config.yaml
cutout: 0.4
widths: [256, 448, 784]
label_smoothing: 0.1
init: "xavier_uniform"
beta2: 0.98
eps: 1e-10
epochs: 35.3
decay_fraction: 0.4
Rows from block 4, named by matrix and row number. Each number is 128 + 24 x the weight over its row's rms, rounded and kept within 0 to 255. All counts start at 0. After the name is the row's rms in percent of the matrix's.
# convs0: reduce pointwise conv (model.blocks.4.convs.0.weight, 112x448x1x1), inputs 128-191
convs0.5 105 [136 143 127 134 123 127 105 130 167 148 131 126 157 149 152 109 145 140 146 141 167 155 159 137 167 139 124 103  91 158 128 128 142 131  94 111 134 138 117 155 151 153 128 126 144 148 114  89  98 134 100  89 123 173 104 153 125 139 150 149 130 143 125 148]
convs0.6 101 [123 124 153 133 137 142  85 115  99 118 172 136 118 177 155 130  95 133 126 149 125  92 163 152 104 139 108 127 139 109 148 151 132 132 146 159 139 141 115 146 115 140 127 147 126 144 148 129 116 139 148 124 147  80 119 111  94 151 133 153 143 104 149 126]
convs0.7 090 [157 142 115 104  91 122 150 104 165 111  94 134 147  72 170 141 126 110 125 134 149 162  93 143 180 151 138 116 117 135 150 127 146 149 116 134 138 148 108  98 128 146 105 114 139 122 154  98 128 110 101 142 103  84 110 150 155 120 152 108 132 106 119 150]
convs0.8 096 [100 121 121 116 127 159 138 133 144 126 155 148 130  88 149 136 151 127 157  98 127 162 106 128 122 112 189 137 138 141  98 115 146 137 153 148  68 122 122  54  92 122 114 124 138 118 129 151  97 166  92  63 162 154 157 128 133 127 104 138 126 115 154 129]
convs0.9 100 [136 150 121 119 136 114 112 111 167 142 107 118 120 149 136  96 141 143 132 115 165 166 160 130 180 137 110  89 106 134 100 117 131 133  95 105 115 147  96 147 146 142 127 125 161 138 114 108 114 138  90 105 117 153  79 167 133 116 146 133 116 127 115 145]
convs0.10 086 [137 149 121 125  99 112 116 127 163 141 117 121 120 102 158 153 151 103 122 138 155 169  71 137 172 163 126 105 134 128 160 148 135 153 104 139 126 150 126 107 134 151 100 109 136 126 149  89 136  79 126 132 119  89 104 141 152 130 163 104 131 144 128 148]
convs0.11 086 [107 155 126 100 133 121 127 116 147 103 152 124 135 113 161 142 130 160 155 112 140 170 101  97 126 112 152 123 111 163  92 126 131  89 146 104 145 155 106  94 138 137 145 119 159 146 137 147 118 184 102 119 168 102 151 100 134 145  98 128 121  94 148 119]
convs0.12 106 [137 131 116 151 117 126  91  93 137 133 152 124 131 170 155 124 106 114 128 152 156 168 137 132 138 145 107 144 105  93 146 156 144 118 111 135 138 145 109 139 158 139 104 163 146 135 123  91 106 154 136  91 130 107 111  98 137 133 141 150 135 140 145 125]
convs0.13 093 [150 126 105  98 133 131 137 122 163  84 113 105 113 107 124 143 178 137 133 133 162 137  75 173 166 137 129  97 153 124 123 100 138 154 121 128 113 127  95 122 106 143 132 139 127 146 134 166  90 133 120 132 145  89 133 129 153  86 132 109 107  99 160 158]
convs0.14 093 [ 92 140 129 113 149  83  94 158 162 130 110 106 133 115 128  83 133 129 128 126 123 161 151 127 167 149 117  96 125 116 102 138 106 100 102 116 137 129 124 136 115 141 130 131 126 127 155 105 167 115 102 132 118 165 105 162 135 123 153 134 118 132 107 135]
convs0.15 103 [ 80 123 138 110  88 168 141 133 147 112 134 118 123  97 135 129 150  92 132  91 133 152  89 123 115 131 165 114 126 100 111  61 127 157 129 152  92 114 118  74 107 134  80 150 106 106 126 107 119 135  92 107 172 177 142  82 106 105  97 150  89 112 154 120]
convs0.16 104 [124  89 148 123 104 141  89 148 157  95  99 110 105 157 161  99 112 160 100 108 138 171  97 137 140 147 127 126 111 106 115 156 121 140 128 129 164 112 132 152 132 151 131  86 155 125 128 127 125 121 132  89 130  99  96 126 115 149 124  84 114 120 126 125]
convs0.17 091 [101 117 133 182 139 109  92 111 110 140 185 147 137 163 158 156  96 104 134 175 106 113 156 134 102 121 104 104 123  73 193 146 139 112 120 124 107 147 113 140 153 125 117 177 133 141 154 105  76 119 131 115 142  77 125  99 120 160 142 182 155 161 152 117]
convs0.18 103 [105 112 145 143 126 129 119 139 138 140 153 147 133  62 133 142 111  74 158 108 117 143 140 139 155 124 157 120 123 117 122  95 122 121 122 138 109 111 142  71 122 145 104 145 105  94 105 107 144 116 109  87 160 169 138 132 122 130 146 154 145 154 115 145]
convs0.19 118 [112 126 137 139 135 123 105 117  91 120 178 146 123 154 158 141 100 116 136 161 119  66 159 135  91 131  99 107 142 101 160 134 136 138 139 129 123 147 109 139 114 133 134 164 123 146 155 123  93 153 140 129 147  72 124 111 107 141 125 168 154 109 153 125]
convs0.20 085 [104 138 126  87 125 122 129  95 175 117 132 111 123 141 174 149 137 162 136 131 127 184 127 114 153 141 149 124 110 141 121 143 127  98 115  87 157 153  85 119 152 157 140 123 146 129 145 122 130 164 109 119 168  93 120 107 139 128 126 128 120  93 155 124]
convs0.21 096 [117 136 129 116 150 131 120 118 167 132 108 105 138  51 136  91 164 104 140 152 128 149 138  97 148 124 141  72 139 109 156  97 130 123 115 101  70 133  95 121 168 130 111 129 125 121 140 135  87 129  91 102 132 158 148 134 139 102 136 155 121 143 148 131]
convs0.22 096 [141 132 141 120 123 134 111 123 147 134 132 130 164  52 136 105 167  76 149 132 133 138 171 125 139 138 139 122 165 107 124 118 133 131 137 134 106 126 126 117 146 142  88 119 129 129 126 148  98 122  99  99 147 175 152 119 128 119 139 145 125 124 148 146]
convs0.23 105 [127 141 150 154  84 132 144 113 173 170 162 169 129 153 188 160 134  92 184 134 148 152 125 163 161 148 129 109 115 119 150 140 146 104 133 150 126 135 155 120 111 174  93 153 129 115 111 137 104 110 140  80 148 127 129 143 143 151 162 163 181 168 141 173]
convs0.24 088 [114 117 124 126 169  83 129 154 141 154  81 138 103 117 152 100 121 163 149  99 134  94 158 111 134 112 103  99 122 149  72 116 129 136  72 108 161 131 140 157 116 142 143 152 125 145 116 139 158 126 125  82 120 158  97 155  72 135 120 131 142 128 129 135]
convs0.25 113 [126 120 126 142 111 115 125 108 135 160 169 159 105 176 181 138 100 109 154 145 138 125 135 120 115 125 106 115 128  89 153 143 158 128 143 138 131 122 121 132 107 123 113 154 133 134 139 132  83 133 156  95 145  92 116 126 103 152 149 164 168 147 147 129]
convs0.26 094 [132 115 114  93 117 109 119 155 175  97 118 108 114 138 156 153 128 159  97 136 171 169  49 127 153 164 137 105 147 157 149 157 129 135  99 150 157 146 136 158 158 123 150 103 102 131 142 135 126  75 141 134 114 101 133 164 127 145 145  97 117 116 112 135]
convs0.27 092 [149 144 151 118 130  98 143 140 129 141  80 128 116 118 172  95 144 148 124 145 161 140 173 129 138 128 110 158 191 113  67 137 132 139 125 117 177 139 113 146 133 164 142 140 157 159 108 153 144 145 145 118 126 104 120 154 104 109 122 141 124 109 154 154]
convs0.28 116 [127 151 134 134 140 135 142 130 155 127 135 130 119 125 118 125 119 132 132 136 144 150 145 137 135 137 129 115 130 150 147 150 141  91 113 139 148 145 151 121 153 149 140 125 136 147 125 100 128  96 147 134  98 113 125 128 140 140 145 109 126 133 122 129]
convs0.29 092 [ 98 111 123 124  91  71 141 130 132 120 144 134 119 134 112 122  75 109 108 145 117 106 134 120 104 119 115  92 115 105 151 133 129 130 139 139  99 109 125 126 131 114 121 146 123 126 128 113 110  93 133 146 134 104 127 116  93 129 136 124 134 130 129 111]
convs0.30 113 [168  94 118 106 114 135 142  58 133 112 100 108 138 184 114 138 146 167 124  83 179  91 108 157 155 146 134  61 117 169 118 104 132 155 123 133  96 108  68 156 155 143 139 127  99 107 138 149  62 107 124 131 136 109 112 136 127 127 138 110 101  96 116 149]
convs0.31 108 [130 102  98 119 120 169 144 100 133 110 114 122 118 170 157 138 138 151 139  93 160 129  98 136 149 126 143 104 112 151 120 114 119 140 137 145 148 131 123 132 117 130 124 117 120 108 117 134 103 108 102 133 109 142 117 114 144 122 115 118 138 101 100 127]
convs0.32 106 [106 107 111 115 107  87 136 161 129 123 118 131 116 126 134 131  79 143 103 124 131 146 129 114 105 149 113 110 129 141 151 143 132 132 141 145 135 124 154 143 154 120 129 140 126 121 130 149 145  71 131 134 125  93 137 136 137 150 138 111 144 109 114 104]
convs0.33 095 [130 100 153 132 144  95  93 131 129 112 127 136 111  82 114 121 117  91 139 116 129 126 128 147 166 134 115 126 123 102 108 113 108  50 124 138 119  86 153  82  84 143 107  93 105 101 131 111 139 138 113 163 122 156 125 137 107 125 131  99 121 131 109 140]
convs0.34 086 [ 60 130 160 129  94 124  89 118 121 119 157 126 137 134 125 118  61 131 115 133  86 106 105 107 123 116 119 121 127 122 138 133 120 120 153  92 145 142 109 131  98 133 117 130 131 144 130  90 137 169 121 117 135 137 146 131 121 123 126 133 137 108 131  99]
convs0.35 089 [130 147 163 135 133 105 123 113 170 128 147 132 115  90 124 109  97 106 117 146 127 156 123 144 157 157  92 131 124 128 162 161 133  80  85 131  85 141 134  81 168 160 104 126 120 130 145  69 129 100 135 136  59 127  93 155 152 141 163 131 121 139  73 138]
convs0.36 104 [157 125 102 138 127 131 149  70 146 110  93 110 128 169 123 124 151 158 128 144 157 128 117 159 175 142  98 113 118 113 140 121 122 164 123 144 149 135 130 130 117 135 138  86 112 111 127 142  95  96 117 146 107 144 106 127 147 133 147 112 111 121  80 155]
convs0.37 100 [132 156 142 112 138 133  95 121 145 103 135 110 113 142 138  74 106  98  93 118  69 123 164 105 117 145 143 121 161  89 100 143  96 117 153  79 154 181 110 114 128 157 110  93 152 131 110 151 147 133 136  91 142 104 155 137 165 121 113 123 104 116 155 131]
convs0.38 093 [146  94 109 135 140  70 132 115 129 144 122 119  92 142 122 102 142 136 132 116 152  99 172 164 157 149 102 162 161 119  98 136 118 136  91 144 167 102 125  85 101 130 118 120 110  84  95 135 107 110 139 107  94 143 113 141 103 119 137 103 120 119 111 148]
convs0.39 099 [140 134 131 120 119 183 135 145 112 124 119 131 147 144 110 134 141 101 127  96 148 112 135 175 116 163 171 138 136 120  88 112 117 113 160 192 108 161 134  96 146 137  94  83 133 123 104 139 113 125  94  80 147 173 153 133 146 128 125 107 101  94 146 148]
convs0.40 098 [125 140 133 101 126 172 162 114 128  93  74 107 158 125 104  96 118  63  98 101 147 110 127 140 106 162 138 108 135 108  92 119 121  87 122 171 136 167 136 103 140 154  66  69 146 157 100 131 106  89 128 104 128 138 141  86 137 116 120  67  87  90 138 125]
convs0.41 106 [ 96 147 126 102 114 133 127 111 138 130 115 129  88  85 154 128 100  95 107 128 149 147 104 127 155 144 108  92 109 123 135 144 136 137 114 134 135 145 129  88 113 155 101 126 150 142 137 116 130  92 121 129  90  91 110 124 126 142 155  97 148 108  84 123]
convs0.42 098 [130 111 120 123 161  71 151 118 131 146 123 127  99 128 134 123 132 145 139 111 147  98 142 161 145 140  90 133 131 145 102 132 129 169  99 138 115 129 126 132  44 125 170 146 109 120 113 145 106  85 140 128 111 146 119 147 104 137 131 122 139 118 133 134]
convs0.43 094 [109 123 105 104 128  75 134 148 125 107 118  90 115 126 163 110 154 149 122 152 175 107 113 135 165 175  79 107 156 121 136 127 105 158 127 138 105 132 119 120 107 108 110  97 104 125 154 146  85 124 138 141 145 139 134 141 118 100 133 141 120 129 135 131]
convs0.44 096 [145 157 128 100 133 147 125 102 118 118 109 115 142 140 116  76 101  76  98  93 130  96 156  99 107 147 132 108 152  99  82 134 125 130 139 122 140 192 112 114 145 148  84 105 165 167  95 134 104 114 105 111 144 130 150 112 146 128 115 103  93  93 153 114]
convs0.45 080 [ 92 131 100 104 123  78 140 115 120 111 134 103 108 138 147 108 175 114 149 175 156 110 130 138 113 162  86 116 145 115 148 157 118 123 122 157  89 116 106 133  66 108 128 142 114 135 160 140  81 134 121 148 134 138 122 105  97 113 105 137 135  95 138 124]
convs0.46 094 [130 150 140 131 117 113 107 160 157 130 142 134 140 129 148 139 122 133 130 154 107 154  98 131 157 156 124 122 130 130 172 149 126 135 124 130 131 159 144 131 157 138 111 109 103 121 144 109 138 143 130 112 137 125 169 148 145 139 153 137 142 140 108 139]
convs0.47 079 [118 143 142 127 130 122 135 125 155 131 135 134  82  70 137 133 109 110 142 125 146 156 137 135 136 148 111 135 106 146 139 165 144  54 114 130 125 140 166  61 161 141 120 115 142 146 154  69 157  74 137 129 108 111 120 108 139 152 150 107 138 131 101 128]
convs0.48 096 [158 134 149 117 114 132 152 161 139 127 127 129 175 143 105 118 138 141 118 167 142 121 129 144 115 170 143 115 148 105 170 114 123 165 144 145 138 159 137 146 185 139 126 110 129  99 122 152 123 145 116 140 136 134 157 170 179 135 142 117 111 115 129 132]
convs0.49 103 [139  57 113 133  98 189 153 131 115 117 111 134 131 155 146 143 156 151 145  93 165 109  94 145 131 136 178 119 134 151 137  98 124 122 130 173 140  96 137 125 160 131 125 108  82  91 137 135  82 127 100 102 148 157 130 107  97 124 113 120 128 101 123 145]
convs0.50 075 [113 133 113 134 151  59 135 117 113 138  77 126  85 119 153  93 124  72 140 127 140 118 141 163 136 143  94 128 134 141 113 112 129 117  90 140 110 116 122 103  81 124 120 138 120 119 127 155 120 103 134 126 112 140 106 133 105 130 132 106 140 118 136 133]
convs0.51 089 [170 163 116 130 117 148 138 129 154 100 137 101 149 160  90 139 121 103 122 108 139 125 113 172 109 166 132 129 148 123 132 132 110 153 161 136 111 171 139 133 165 137 102  98 146 142 102 160 100 135 120 114 153  70 153 158 171  98 143  95  87 117 153 142]
convs0.52 111 [ 63 133 139 148 123 107  62 139 131 143 137 152 160 155 123 136 145 132 151 136  90 138 129 130 120 129 115 156 153 100 131 140 138 123 121 140 167 118 128 140 115 142 125 123  62 134 129 106 128 158 152 103 131 120 140 129  99 123 104 113 121 134 138 130]
convs0.53 098 [105 110 118 125 151  66 120 130 141 139 116 130  95 123 169  98 118 122 127 157 141 109 148 147 158 154  79 165 151 153 113 159 117 131  85 124 108 107 120  71  66 128 110 130 122 117 158 143 119 158 147 125  97 137  98 153 114 119 147 124 163 129 113 141]
convs0.54 096 [104 131 129  99  99 144 128 115 132 117  94 125 105  64 165 138 102  88 100 110 156 124 101 121 140 135 115  94 107 134 123 121 136 120 115 139 118 136 127  86 138 161  98 121 163 141 150 130 123 103 108 129  98  89 107 117 106 137 143  99 140  95  87 121]
convs0.55 084 [109 115 118 121 116 101 142 118 126 121 166 122 103 136 154 147 163 121 157 183 168 101 119 136 136 150  72  97 146 121 166 131 130 149 127 148 108 117 123 129 101 120 130 143 112 136 161 141  74 135 129 140 145 131 127 110  81 132 132 145 150 111 130 138]
convs0.56 110 [128 110 106 138 107 127 131 151 138 128 144 148  68 115 138 152 134 130 161 102 122 137 114 136 154 138 157 140 105 112 116 102 139 107 155 144  88 120 156  70 110 111 103 136  98 122 122 103 101 154  98  80 168 148 151 117 132 156 129 132 132 130 109 137]
convs0.57 097 [128 143 126 145 144  85 149 101 128 136 124 147 127 118 121 140 164 117 169 134 122 127 135 115  96 141 100 140 118 143 111 168 158  85 119 157 108 152 145 109 145 124 145 111 148 167 144 118 125 121 148 132 130 114 134  82 124 155 105 105 123 139 135 105]
convs0.58 104 [167 153 133 164 128 154 184 159 147 161 148 162 159 106 133 151 139  85 163 133 138 151 170 164 140 143 142 127 131  88 142 117 145 156 137 178 100 156 175 108 147 156  96 135 148  96 145  78 114 136 134 160 114 136 145 137 102 168 162 125 153 142  81 147]
convs0.59 095 [114 115 110 142  92 124 166 168 112 135 129 156 112  69 150 131 167 111 151 107 138 149 109 139 140 144 144 151 160 126 138 132 133 117 126 178 138 130 151  96 106  84  75  99  81 107 123  86 113 141 129 125 133 162 142 111 137 133 117 127 137 130 121 127]
convs0.60 093 [117 101 140 132 131 107 167 148 121 137 161 160 133 142 129 150 139 148 114 156 111 100 141 131 110 150 111  90 126 141 149 144 141  82 142 143 153 100 157 167 132 125 139 122 110 143 146 151 149  92 153 154 116 133 139  96  83 157 150 120 145 136 119 119]
convs0.61 094 [156 101  80  86 125 144 153 143 108 102 107 110 151 125 142 146 138 153  89 131 162 123  87 101 121 139 146 113 136 160 126 137 140  83 106 156 147 113 133 164 167  80 136  91  76 131 153 155 132 124 137 127 126 122 130 141 116 137 113 108 100 112 126 116]
convs0.62 081 [158 164 141 137 142 132 140 144 160 148 157 157 113 138 142 148 133 114 165 134 131 149 167 145 148 161 131 116 132 174 146 131 128  91  79 131  84 159 163  84 119 151  91 103 142 110 136 128 109 146 154 154 102 131 110 162 157 146 144 136 134 159 106 143]
convs0.63 098 [143 143 144 125 124 124 159 167 143 149 146 147 146 137 129 138 136 143 141 105 141 125 149 118 113 152 118  87 131 100 141 120 143 165 143 141 130 145 144 148 114 140 109 106 140 104 124 124 143 124 133 147 127 152 155 150 167 157 140 116 130 109 114 122]
convs0.64 095 [127 128 161 146 122 101 140 142 178 158 105 165  92 132 153 139  91 123 156 122 112 150 125 158 175 156  68 154 116 124 123 116 132 166 112 142 106 141 136 115 116 183 119 135 139 107 141 121 129 124 123 137 123 104 102 139 103 161 169 115 144 128  99 147]
convs0.65 089 [179 132 132 153 119 117 162 135 162 152 141 160 170 127 134 151 156 112 182 118 122 132 176 147 129 145 116 143 146 131 110 152 147  76 112 165 123 121 163 117 114 130 108 155 129 133 140  59 125 141 146 154 105 136 123 107 133 156 128 142 146 137 101 144]
convs0.66 093 [142 146  97 131 125 102 144  71 142 116 127 132 108 130 159 146 143 147 142 135 132 166 108 108 159 125 129 129  88 143 148 143 140 106 122 118 114 149 126 131 160 116 138 117 149 139 146 111 127 122 122 134 138  89 109 136 147 136 129 121 136 132 112 123]
convs0.67 114 [175 129 122 166 122 105 158 143 122 147 123 167 167 121 113 146 163 112 172 115 108 107 164 148 118 148 116 142 140 114 109 132 157  86 138 187 144 130 164 124 114 126 120 120 150 138 134 111 134 127 153 165 129 131 147  92 108 166 125 109 128 139 127 138]
convs0.68 097 [127 125 131 137 140 147 119 171 121 129 153 135 125 144 161 100 159 128 130 126 111 100 162 137  99 161 145 107 143 124 127 145 118 153 150 147 130 138 145 126 114 134  98 117 137 142 123 155 157 141 135 126 159 151 158 155 137 144 103 124 139  95 159 131]
convs0.69 087 [160 160 139 162 135 139 186 167 170 168 148 160 147  83 150 157 148  77 158 153 149 157 183 155 138 164 135 145 150  91 161 132 152 177 112 171 132 173 172  85 167 150 101 140 135 104 162 121 114 153 142 160 138 141 139 158 160 161 156 121 154 141 122 151]
convs0.70 098 [129 159 141 138 115 122 127 158 147 160 133 154 140 161 135 156 107 111 137 101 153 130 125 134 121 152 101  94 121  96 136  74 148 153 130 153  86 167 154 124 139 161  94 139 174 141 141  95 119 105 129 159 112 121 140 136 132 176 156 106 146 130  99 136]
convs0.71 092 [136 115 118 163 158 106 146 122 145 158 121 144  90 144 125 132  87 126 133 130  87 101 147 152 129 140  84 123 105 112 144 119 142 199  85  99 132 149 132 110 105 134 121 155 128 121 116 111 130 144 145 134  89 111  82 145 119 142 149 136 132 149 124 133]
convs0.72 090 [140 172 144 154 142 119 119 101 176 142 159 146  83 135 139 140 137 109 166 120 133 171 166 138 160 147 112 127 108 157 152 138 127  52 118 110  99 133 153  94 108 145  92 104 133 106 152 108 150 136 129 157  93 120 114 155 153 147 140 126 141 148 106 150]
convs0.73 104 [113 129 148 124 121 132 151 144 118 123 176 142 150 155 135 134 125 150 127 143 117  49 154 118 103 134 125  68 139 137 142 135 132 140 139 124 138 125 127 166 119 124 148 145 126 143 138 126 141 132 144 150 130 158 144 154  94 147 108 128 136 104 132 109]
convs0.74 105 [147 144 137 154 138 101 151 136 143 161 113 162 135  97 125 145 131  95 151 116 110 138 151 148 118 150 110 118 133  99 119 110 153 131  97 168 125 146 150 108 150 149  98 137 154 120 143  72 114 113 135 156  84 119 120 113 100 172 150 102 141 137  86 135]
convs0.75 096 [159 130 144 140 125  74 133 132 158 148 120 154 136 118 145 138 140 118 161  90  91 113 134 133 129 152  85 119 127  95  83 116 140  84 112 164 134 119 142 124 104 140 105 131 148 134 130  98 138 135 135 142 117 108 123 116 136 156 136 116 137 137 123 132]
convs0.76 097 [158 161 135 158 152 124 143 127 149 152 146 157 149 114 122 147 165 102 157 137 123 127 164 125 120 169 138 130 155 114 112 147 149 103 125 169  87 170 160 105 162 141 105 107 148 154 150 140 109 125 139 130 141 115 149 129 127 161 131 117 126 144 154 137]
convs0.77 093 [167 131 119 157 108  90 159 138 147 132 135 165 146 129 103 139 152 119 182 146 115 142 157 135 129 143 110 165 144 145 131 165 161  78 132 165 146 112 174 134 132 117 127 118 140 154 135  72 136 137 151 159 115 134 143  76 117 160 122 101 119 136 103 132]
convs0.78 107 [123 168 137 144 154  97 129 138 146 152 127 142 130 146 132 146 108 116 132 104 136 138 118 137 138 170  90  87 128 112 122  75 141 150 105 141  83 200 144 143 109 151 104 142 169 144 121 121  64 100 149 136 129 119 143 136 130 168 148 118 132 144 164 124]
convs0.79 101 [167 144 119 162 116 134 151  79 133  93 117 125 161 135  96 138 146 116 124 140 123 169 130  93 130 120 136 118  66 135 169 111 136 102 117 143  69 134 115 143 187 102 122 123 127 111 160  86 120 108 119 136 131 102 123 109 140 135  95 113  84 136 122 122]
convs0.80 094 [162 136 130 182 131 142 107 133 139 158 152 162 125 138 143 150 115  78 167 133 106 175 167 150 165 142 124 165 135 143 153 136 145 135  89 160 106 136 161  99 158 143  72 140 135  84 154 107 126 127 144 107 111 124 112 130 139 146 147 136 153 156 106 142]
convs0.81 104 [132 115 137 145 117 126 169 146 101 130 175 153 149 139 128 147 125 140 110 161 112  79 151 116  90 139 117  75 133 141 169 130 140 115 136 135 139 119 145 156 151 116 143 146 124 132 144 111 144 110 139 163 109 152 137 118  98 149 125 146 137 136 112 105]
convs0.82 101 [129 167 140 153 139  98 128 146 149 155 120 151 142 142 123 146 121  96 148 109 131 147 120 141 132 161 101 103 100  90 137  49 148 141  83 147  84 196 154 130 123 155 102 156 168 132 126  81 102 114 132 139 102 126 123 138 133 175 156 117 137 138 134 128]
convs0.83 120 [128 132 137 138  98 124 129 131 112 104 147 118 155 148 118 138 109 146 115 161 112 121 145  97  92 108 114  98 150 151 166 134 138 100 157  98 134 132 102 165 151 108 161 166 134 132 171 123 137 112 136 180 114 111 136 151 130 142 102 158 125 128  94 130]
convs0.84 095 [106 141 121 123 123 141  64 153 138 127 153 123 126 151 130 150 110 128 132 139 125 161 155  64  99  79 132 135 161  74 176 113 104 126 133  71 143  92  86 136 101  98 114 130 110  98 131 127 122 142 132 112 149 131 135  96 136  98  82 128 124 100 135  89]
convs0.85 114 [110 109 154 112 123 112 131 130 113 106  93  98 116 152 150 112 111 155 103 149 147 104 146 106  88 117  99  77 153 139 128 138 122 119 129 124 150 117 111 168 129 121 157 144 122 146 132  93 132  93 141 143 121  98 126 127  94 130  98 124 151 101 122 101]
convs0.86 102 [ 92 116 137 109 122 124  55 148 129 103 151  92 118 135 164 120 123 116  93 143 120 136 141  46 106  94 110 110 152 102 150 124  99  81 140  89  93 102  75 102 103 105  96 148 109 119 146 107 149 145  98 138 134 141 137 131 129 102  69 149 150  90 128  82]
convs0.87 124 [102 166 114 136 125 156 106 153 148  81 145  88 155 164 145 134 147 153 113 168 112 183 108  52  95 115 142 121 191 141 168 144 120  97 135  86 138 173 131 158 146  89 160 133  94 150 157 113 142 141 121 164 135 150 159 125 132 124  65 138 114  99 129  99]
convs0.88 098 [100 129 125 109 104 120  65 147 117  82 119  83 123 118 148  88 129 135  74 142 107 132 100  71 115  72 130  79 145 105 180  97  83  95 153  86  99 113  97 120 113  88 106 138 110 100 143 111 143 134  74 142 141 148 142  98 134  99  92 154 126 100 119  95]
convs0.89 112 [100 150 132 127 119 139 102 155 154  84 136  97 146 168 163 128 142 168 112 164 118 172 111  27  83 104 134  99 186 147 161 148 123 118 148  82 138 155 133 161 143  81 167 141 107 148 159 114 142 129 127 169 137 139 150 146 130 136  48 136 129  90 118  75]
convs0.90 083 [117 138 125 126 156 115  91 124 166 119 120 100 102 102 131 106 135 154 139 168 113 142 143  90 128 121 142 134 137 121 156 156  97 107 115  70 135 118 112 134  83 115 150 141 135 119 136 144 165 153 122 135 114 138 129 140 123  93 129 129 122 126 145 109]
convs0.91 107 [129 154 101 131 148 142  85 111 166 120 124  97 119 144 153 118 181 154 131 178 129 151 145  98 140 129 139 131 180 129 168 165 138 115 146  80 102 142 132 136 136  87 151 128 108 170 121 168 150 139 139 120 159 120 145 115 147 103 118 125 133 122 164 122]
convs0.92 124 [ 76 143 121  98 122 146  87 122 114  76 114  52 108 111 105 104 171 132 100 146 111 151 102  73 102  93 140  88 133 106 173 107  91  90 113  96 112 124  72 114 125 101 118 106 104 106 115 128 119 138  92  93 139 146 130 109 111  58  73 128  63  91 141  93]
convs0.93 116 [ 97 126 113  81 121 123  87 119 132  60 102  29  89 112  88  86 150 127  91 126 118 140 107 108 128  97 125  84 159 123 158 126  83 121 133  90 135 113  73 116 125 103 120  88 104 116 128 142 109 129  73 101 149 118 138 117 148  55  92 132  58  80 153 124]
convs0.94 081 [108 137 130 142 130 107  93 137 202 128 123  93 143 132 126 100 155 125 131 165 103 165 142  63 162  94 105 124 160 104 168 162 122 114 120  71 120 100 137 138 112 127 119 120 103 140 119 133 127 137 142 138 131  97 142 122 115  97 110 131 117 127 125 115]
convs0.95 128 [120 162 112 124 117 155 115 160 133  78 155  84 138 158 139 119 143 151 114 167 126 167 131  71  86 122 147 114 189 140 168 140 114  95 133  97 147 146  93 164 136  84 147 128  93 150 147 118 147 155 127 156 135 152 149 133 149 118  69 135  95 108 134 116]
convs0.96 121 [ 92  92 108 108 120 137  80 141 106  77 122  55 107 132 122  98 145 121 114 136 102 137 113  94  90  98 133  96 134 125 158 127  87  77 103  99 132  94  78 139 122  84 112 107  82 106 133 121 101 133  83  99 140 141 119  98 112  82  79 123  65 101 139 107]
convs0.97 120 [119 109 157 115 135 118 129 133 100 104 104 102 126 144 150  96 121 158  96 145 152 101 160 118  75 118  94  85 150 155 121 143 129 127 127 139 160 117 125 164 130 128 157 140 110 148 130 113 138  99 133 136 119 108 132 150 104 134 101 126 145 111 125 105]
convs0.98 102 [122 157 121 157 141 105 116 145 155 107 102 107 147 142 168 122 147 119 130 158 128 159 142  79 126 142  83  53 146 131 181 111 112 104 133  95  83 157 138 148 133 106 118 140 143 132 152 112 124 101 121 168 123 111 155 156 128 145 119 143 132 160 149 114]
convs0.99 135 [118  99 122 100 113 112  95 122  74  71 124  87  99  99 105  77 114  85 102 103 119  92 137 109  93 106 118 114  99  82 133 115  78  76 130 134 112  95  68 105  88  95  73 100 102  97  93 104  82 129  77  80 145 131 109 113 152  74  82 105  59  86 138 108]
convs0.100 108 [130 123 134 127 111 124  93 166 100 106 123  99 155 159 153 110 111 137 124 150 137 122 136  82  64  92 102 112 178 132 140 143 115 108 132  83 169 110 104 168 151 101 135 130 112 137 123 109 128 107 131 156 131 140 134 157 113 124  90 124 109  93 134 122]
convs0.101 082 [104 146 138 137 116 117  88 148 192 121 130  94 151 122 126  99 161 114 120 154  93 173 136  38 151  91 114 115 159  93 171 156 112 128 117  73 125 111 139 123 115 127 105 133  96 133 124 114 139 133 139 124 127 101 140 121 120  85 101 123 120 126 116  99]
convs0.102 117 [101 141 148 127 123 130 122 143 114 128 124 119 142 173 150 118 101 156 122 151 131 123 139  92  95 129 104  84 169 156 138 130 131 145 131 125 149 140 119 161 157 134 149 151 144 150 130  91 118 113 149 163 129 117 139 148 106 149 122 135 142 128 139 107]
convs0.103 083 [133 148 129 135 135 145  80 150 159 131 135 131 132 135 139 102 116 115 130 139 111 139 171  67 111  96 154 141 155 107 150 132 112 101 138  77 132 118 114 134  86 129 106 112 147 137 140 111 162 163 146 170 127 128 150 123 116 126  79 111 116 131 131  94]
convs0.104 098 [111 145 123 137 115  72  98 147 127 117  94 113 121 128 157  55 113 116 108 128 125 146 170  94 132 129  67 108 156 129 147 132  93  56 135  99 136 131 108 142 102 119  95  99 135 125 131 111 119 100 122 140 122 132 138 135 141 120 125 109 131 112 121 110]
convs0.105 099 [ 93 134 112 136 155 160  97 160 150 107 126  99 122 122 172 146 152 129 129 147 105 151 102  34 108 123 134  64 157 143 170 114 106 122 124  75 135 131 115 145 128  86 139 161 115 121 160 123 136 141  96 182 138 148 142 137 137 132 101 149 129 137 162  98]
convs0.106 146 [129  92 120 100 116 111  98  89 111  94 109  79  98  62 100  75 115  66 100  89 114 116 112 140 129 111 113 108  78  79 118  88  83 112 112 104  84  99  94  80  89 120  55  85 114  81  67 142  78 126  86  54 155 127 129 104 158  60 124 104  72 104 136 134]
convs0.107 082 [128 157 126 133 117 126  63 113 190 124 140 116 126 126 116 103 112 113 110 166  97 183 159  75 134  85 123 136 160  34 175 118  99 148 126  62 102 106 122  94  88 129  94 132 104 125 132 109 160 151 112 127  88 120 132 121 113 112 124 108 127 108 105 113]
convs0.108 092 [123 122 129 134 103 109  79 137 129 105 122 108 115 104 133  99 136 112  78 135 100 150 107  64 125  82 119 100 129  71 169 103 104  93 160  89  55 119 150  92  92  93  99 131 103 118 150 120 166 144  87 150 139 147 160 119 130 125 121 129 135 118 123  86]
convs0.109 099 [132 155 103 163 127 111 123 145 151 112 116 114 134 144 179 122 156 118 123 167 130 151 141  76 117 147  97  51 167 130 185 126 117 113 144  98  95 166 147 148 121  97 119 136 146 145 149 120 110 103 130 175 134 116 158 148 145 156 120 143 130 169 149  93]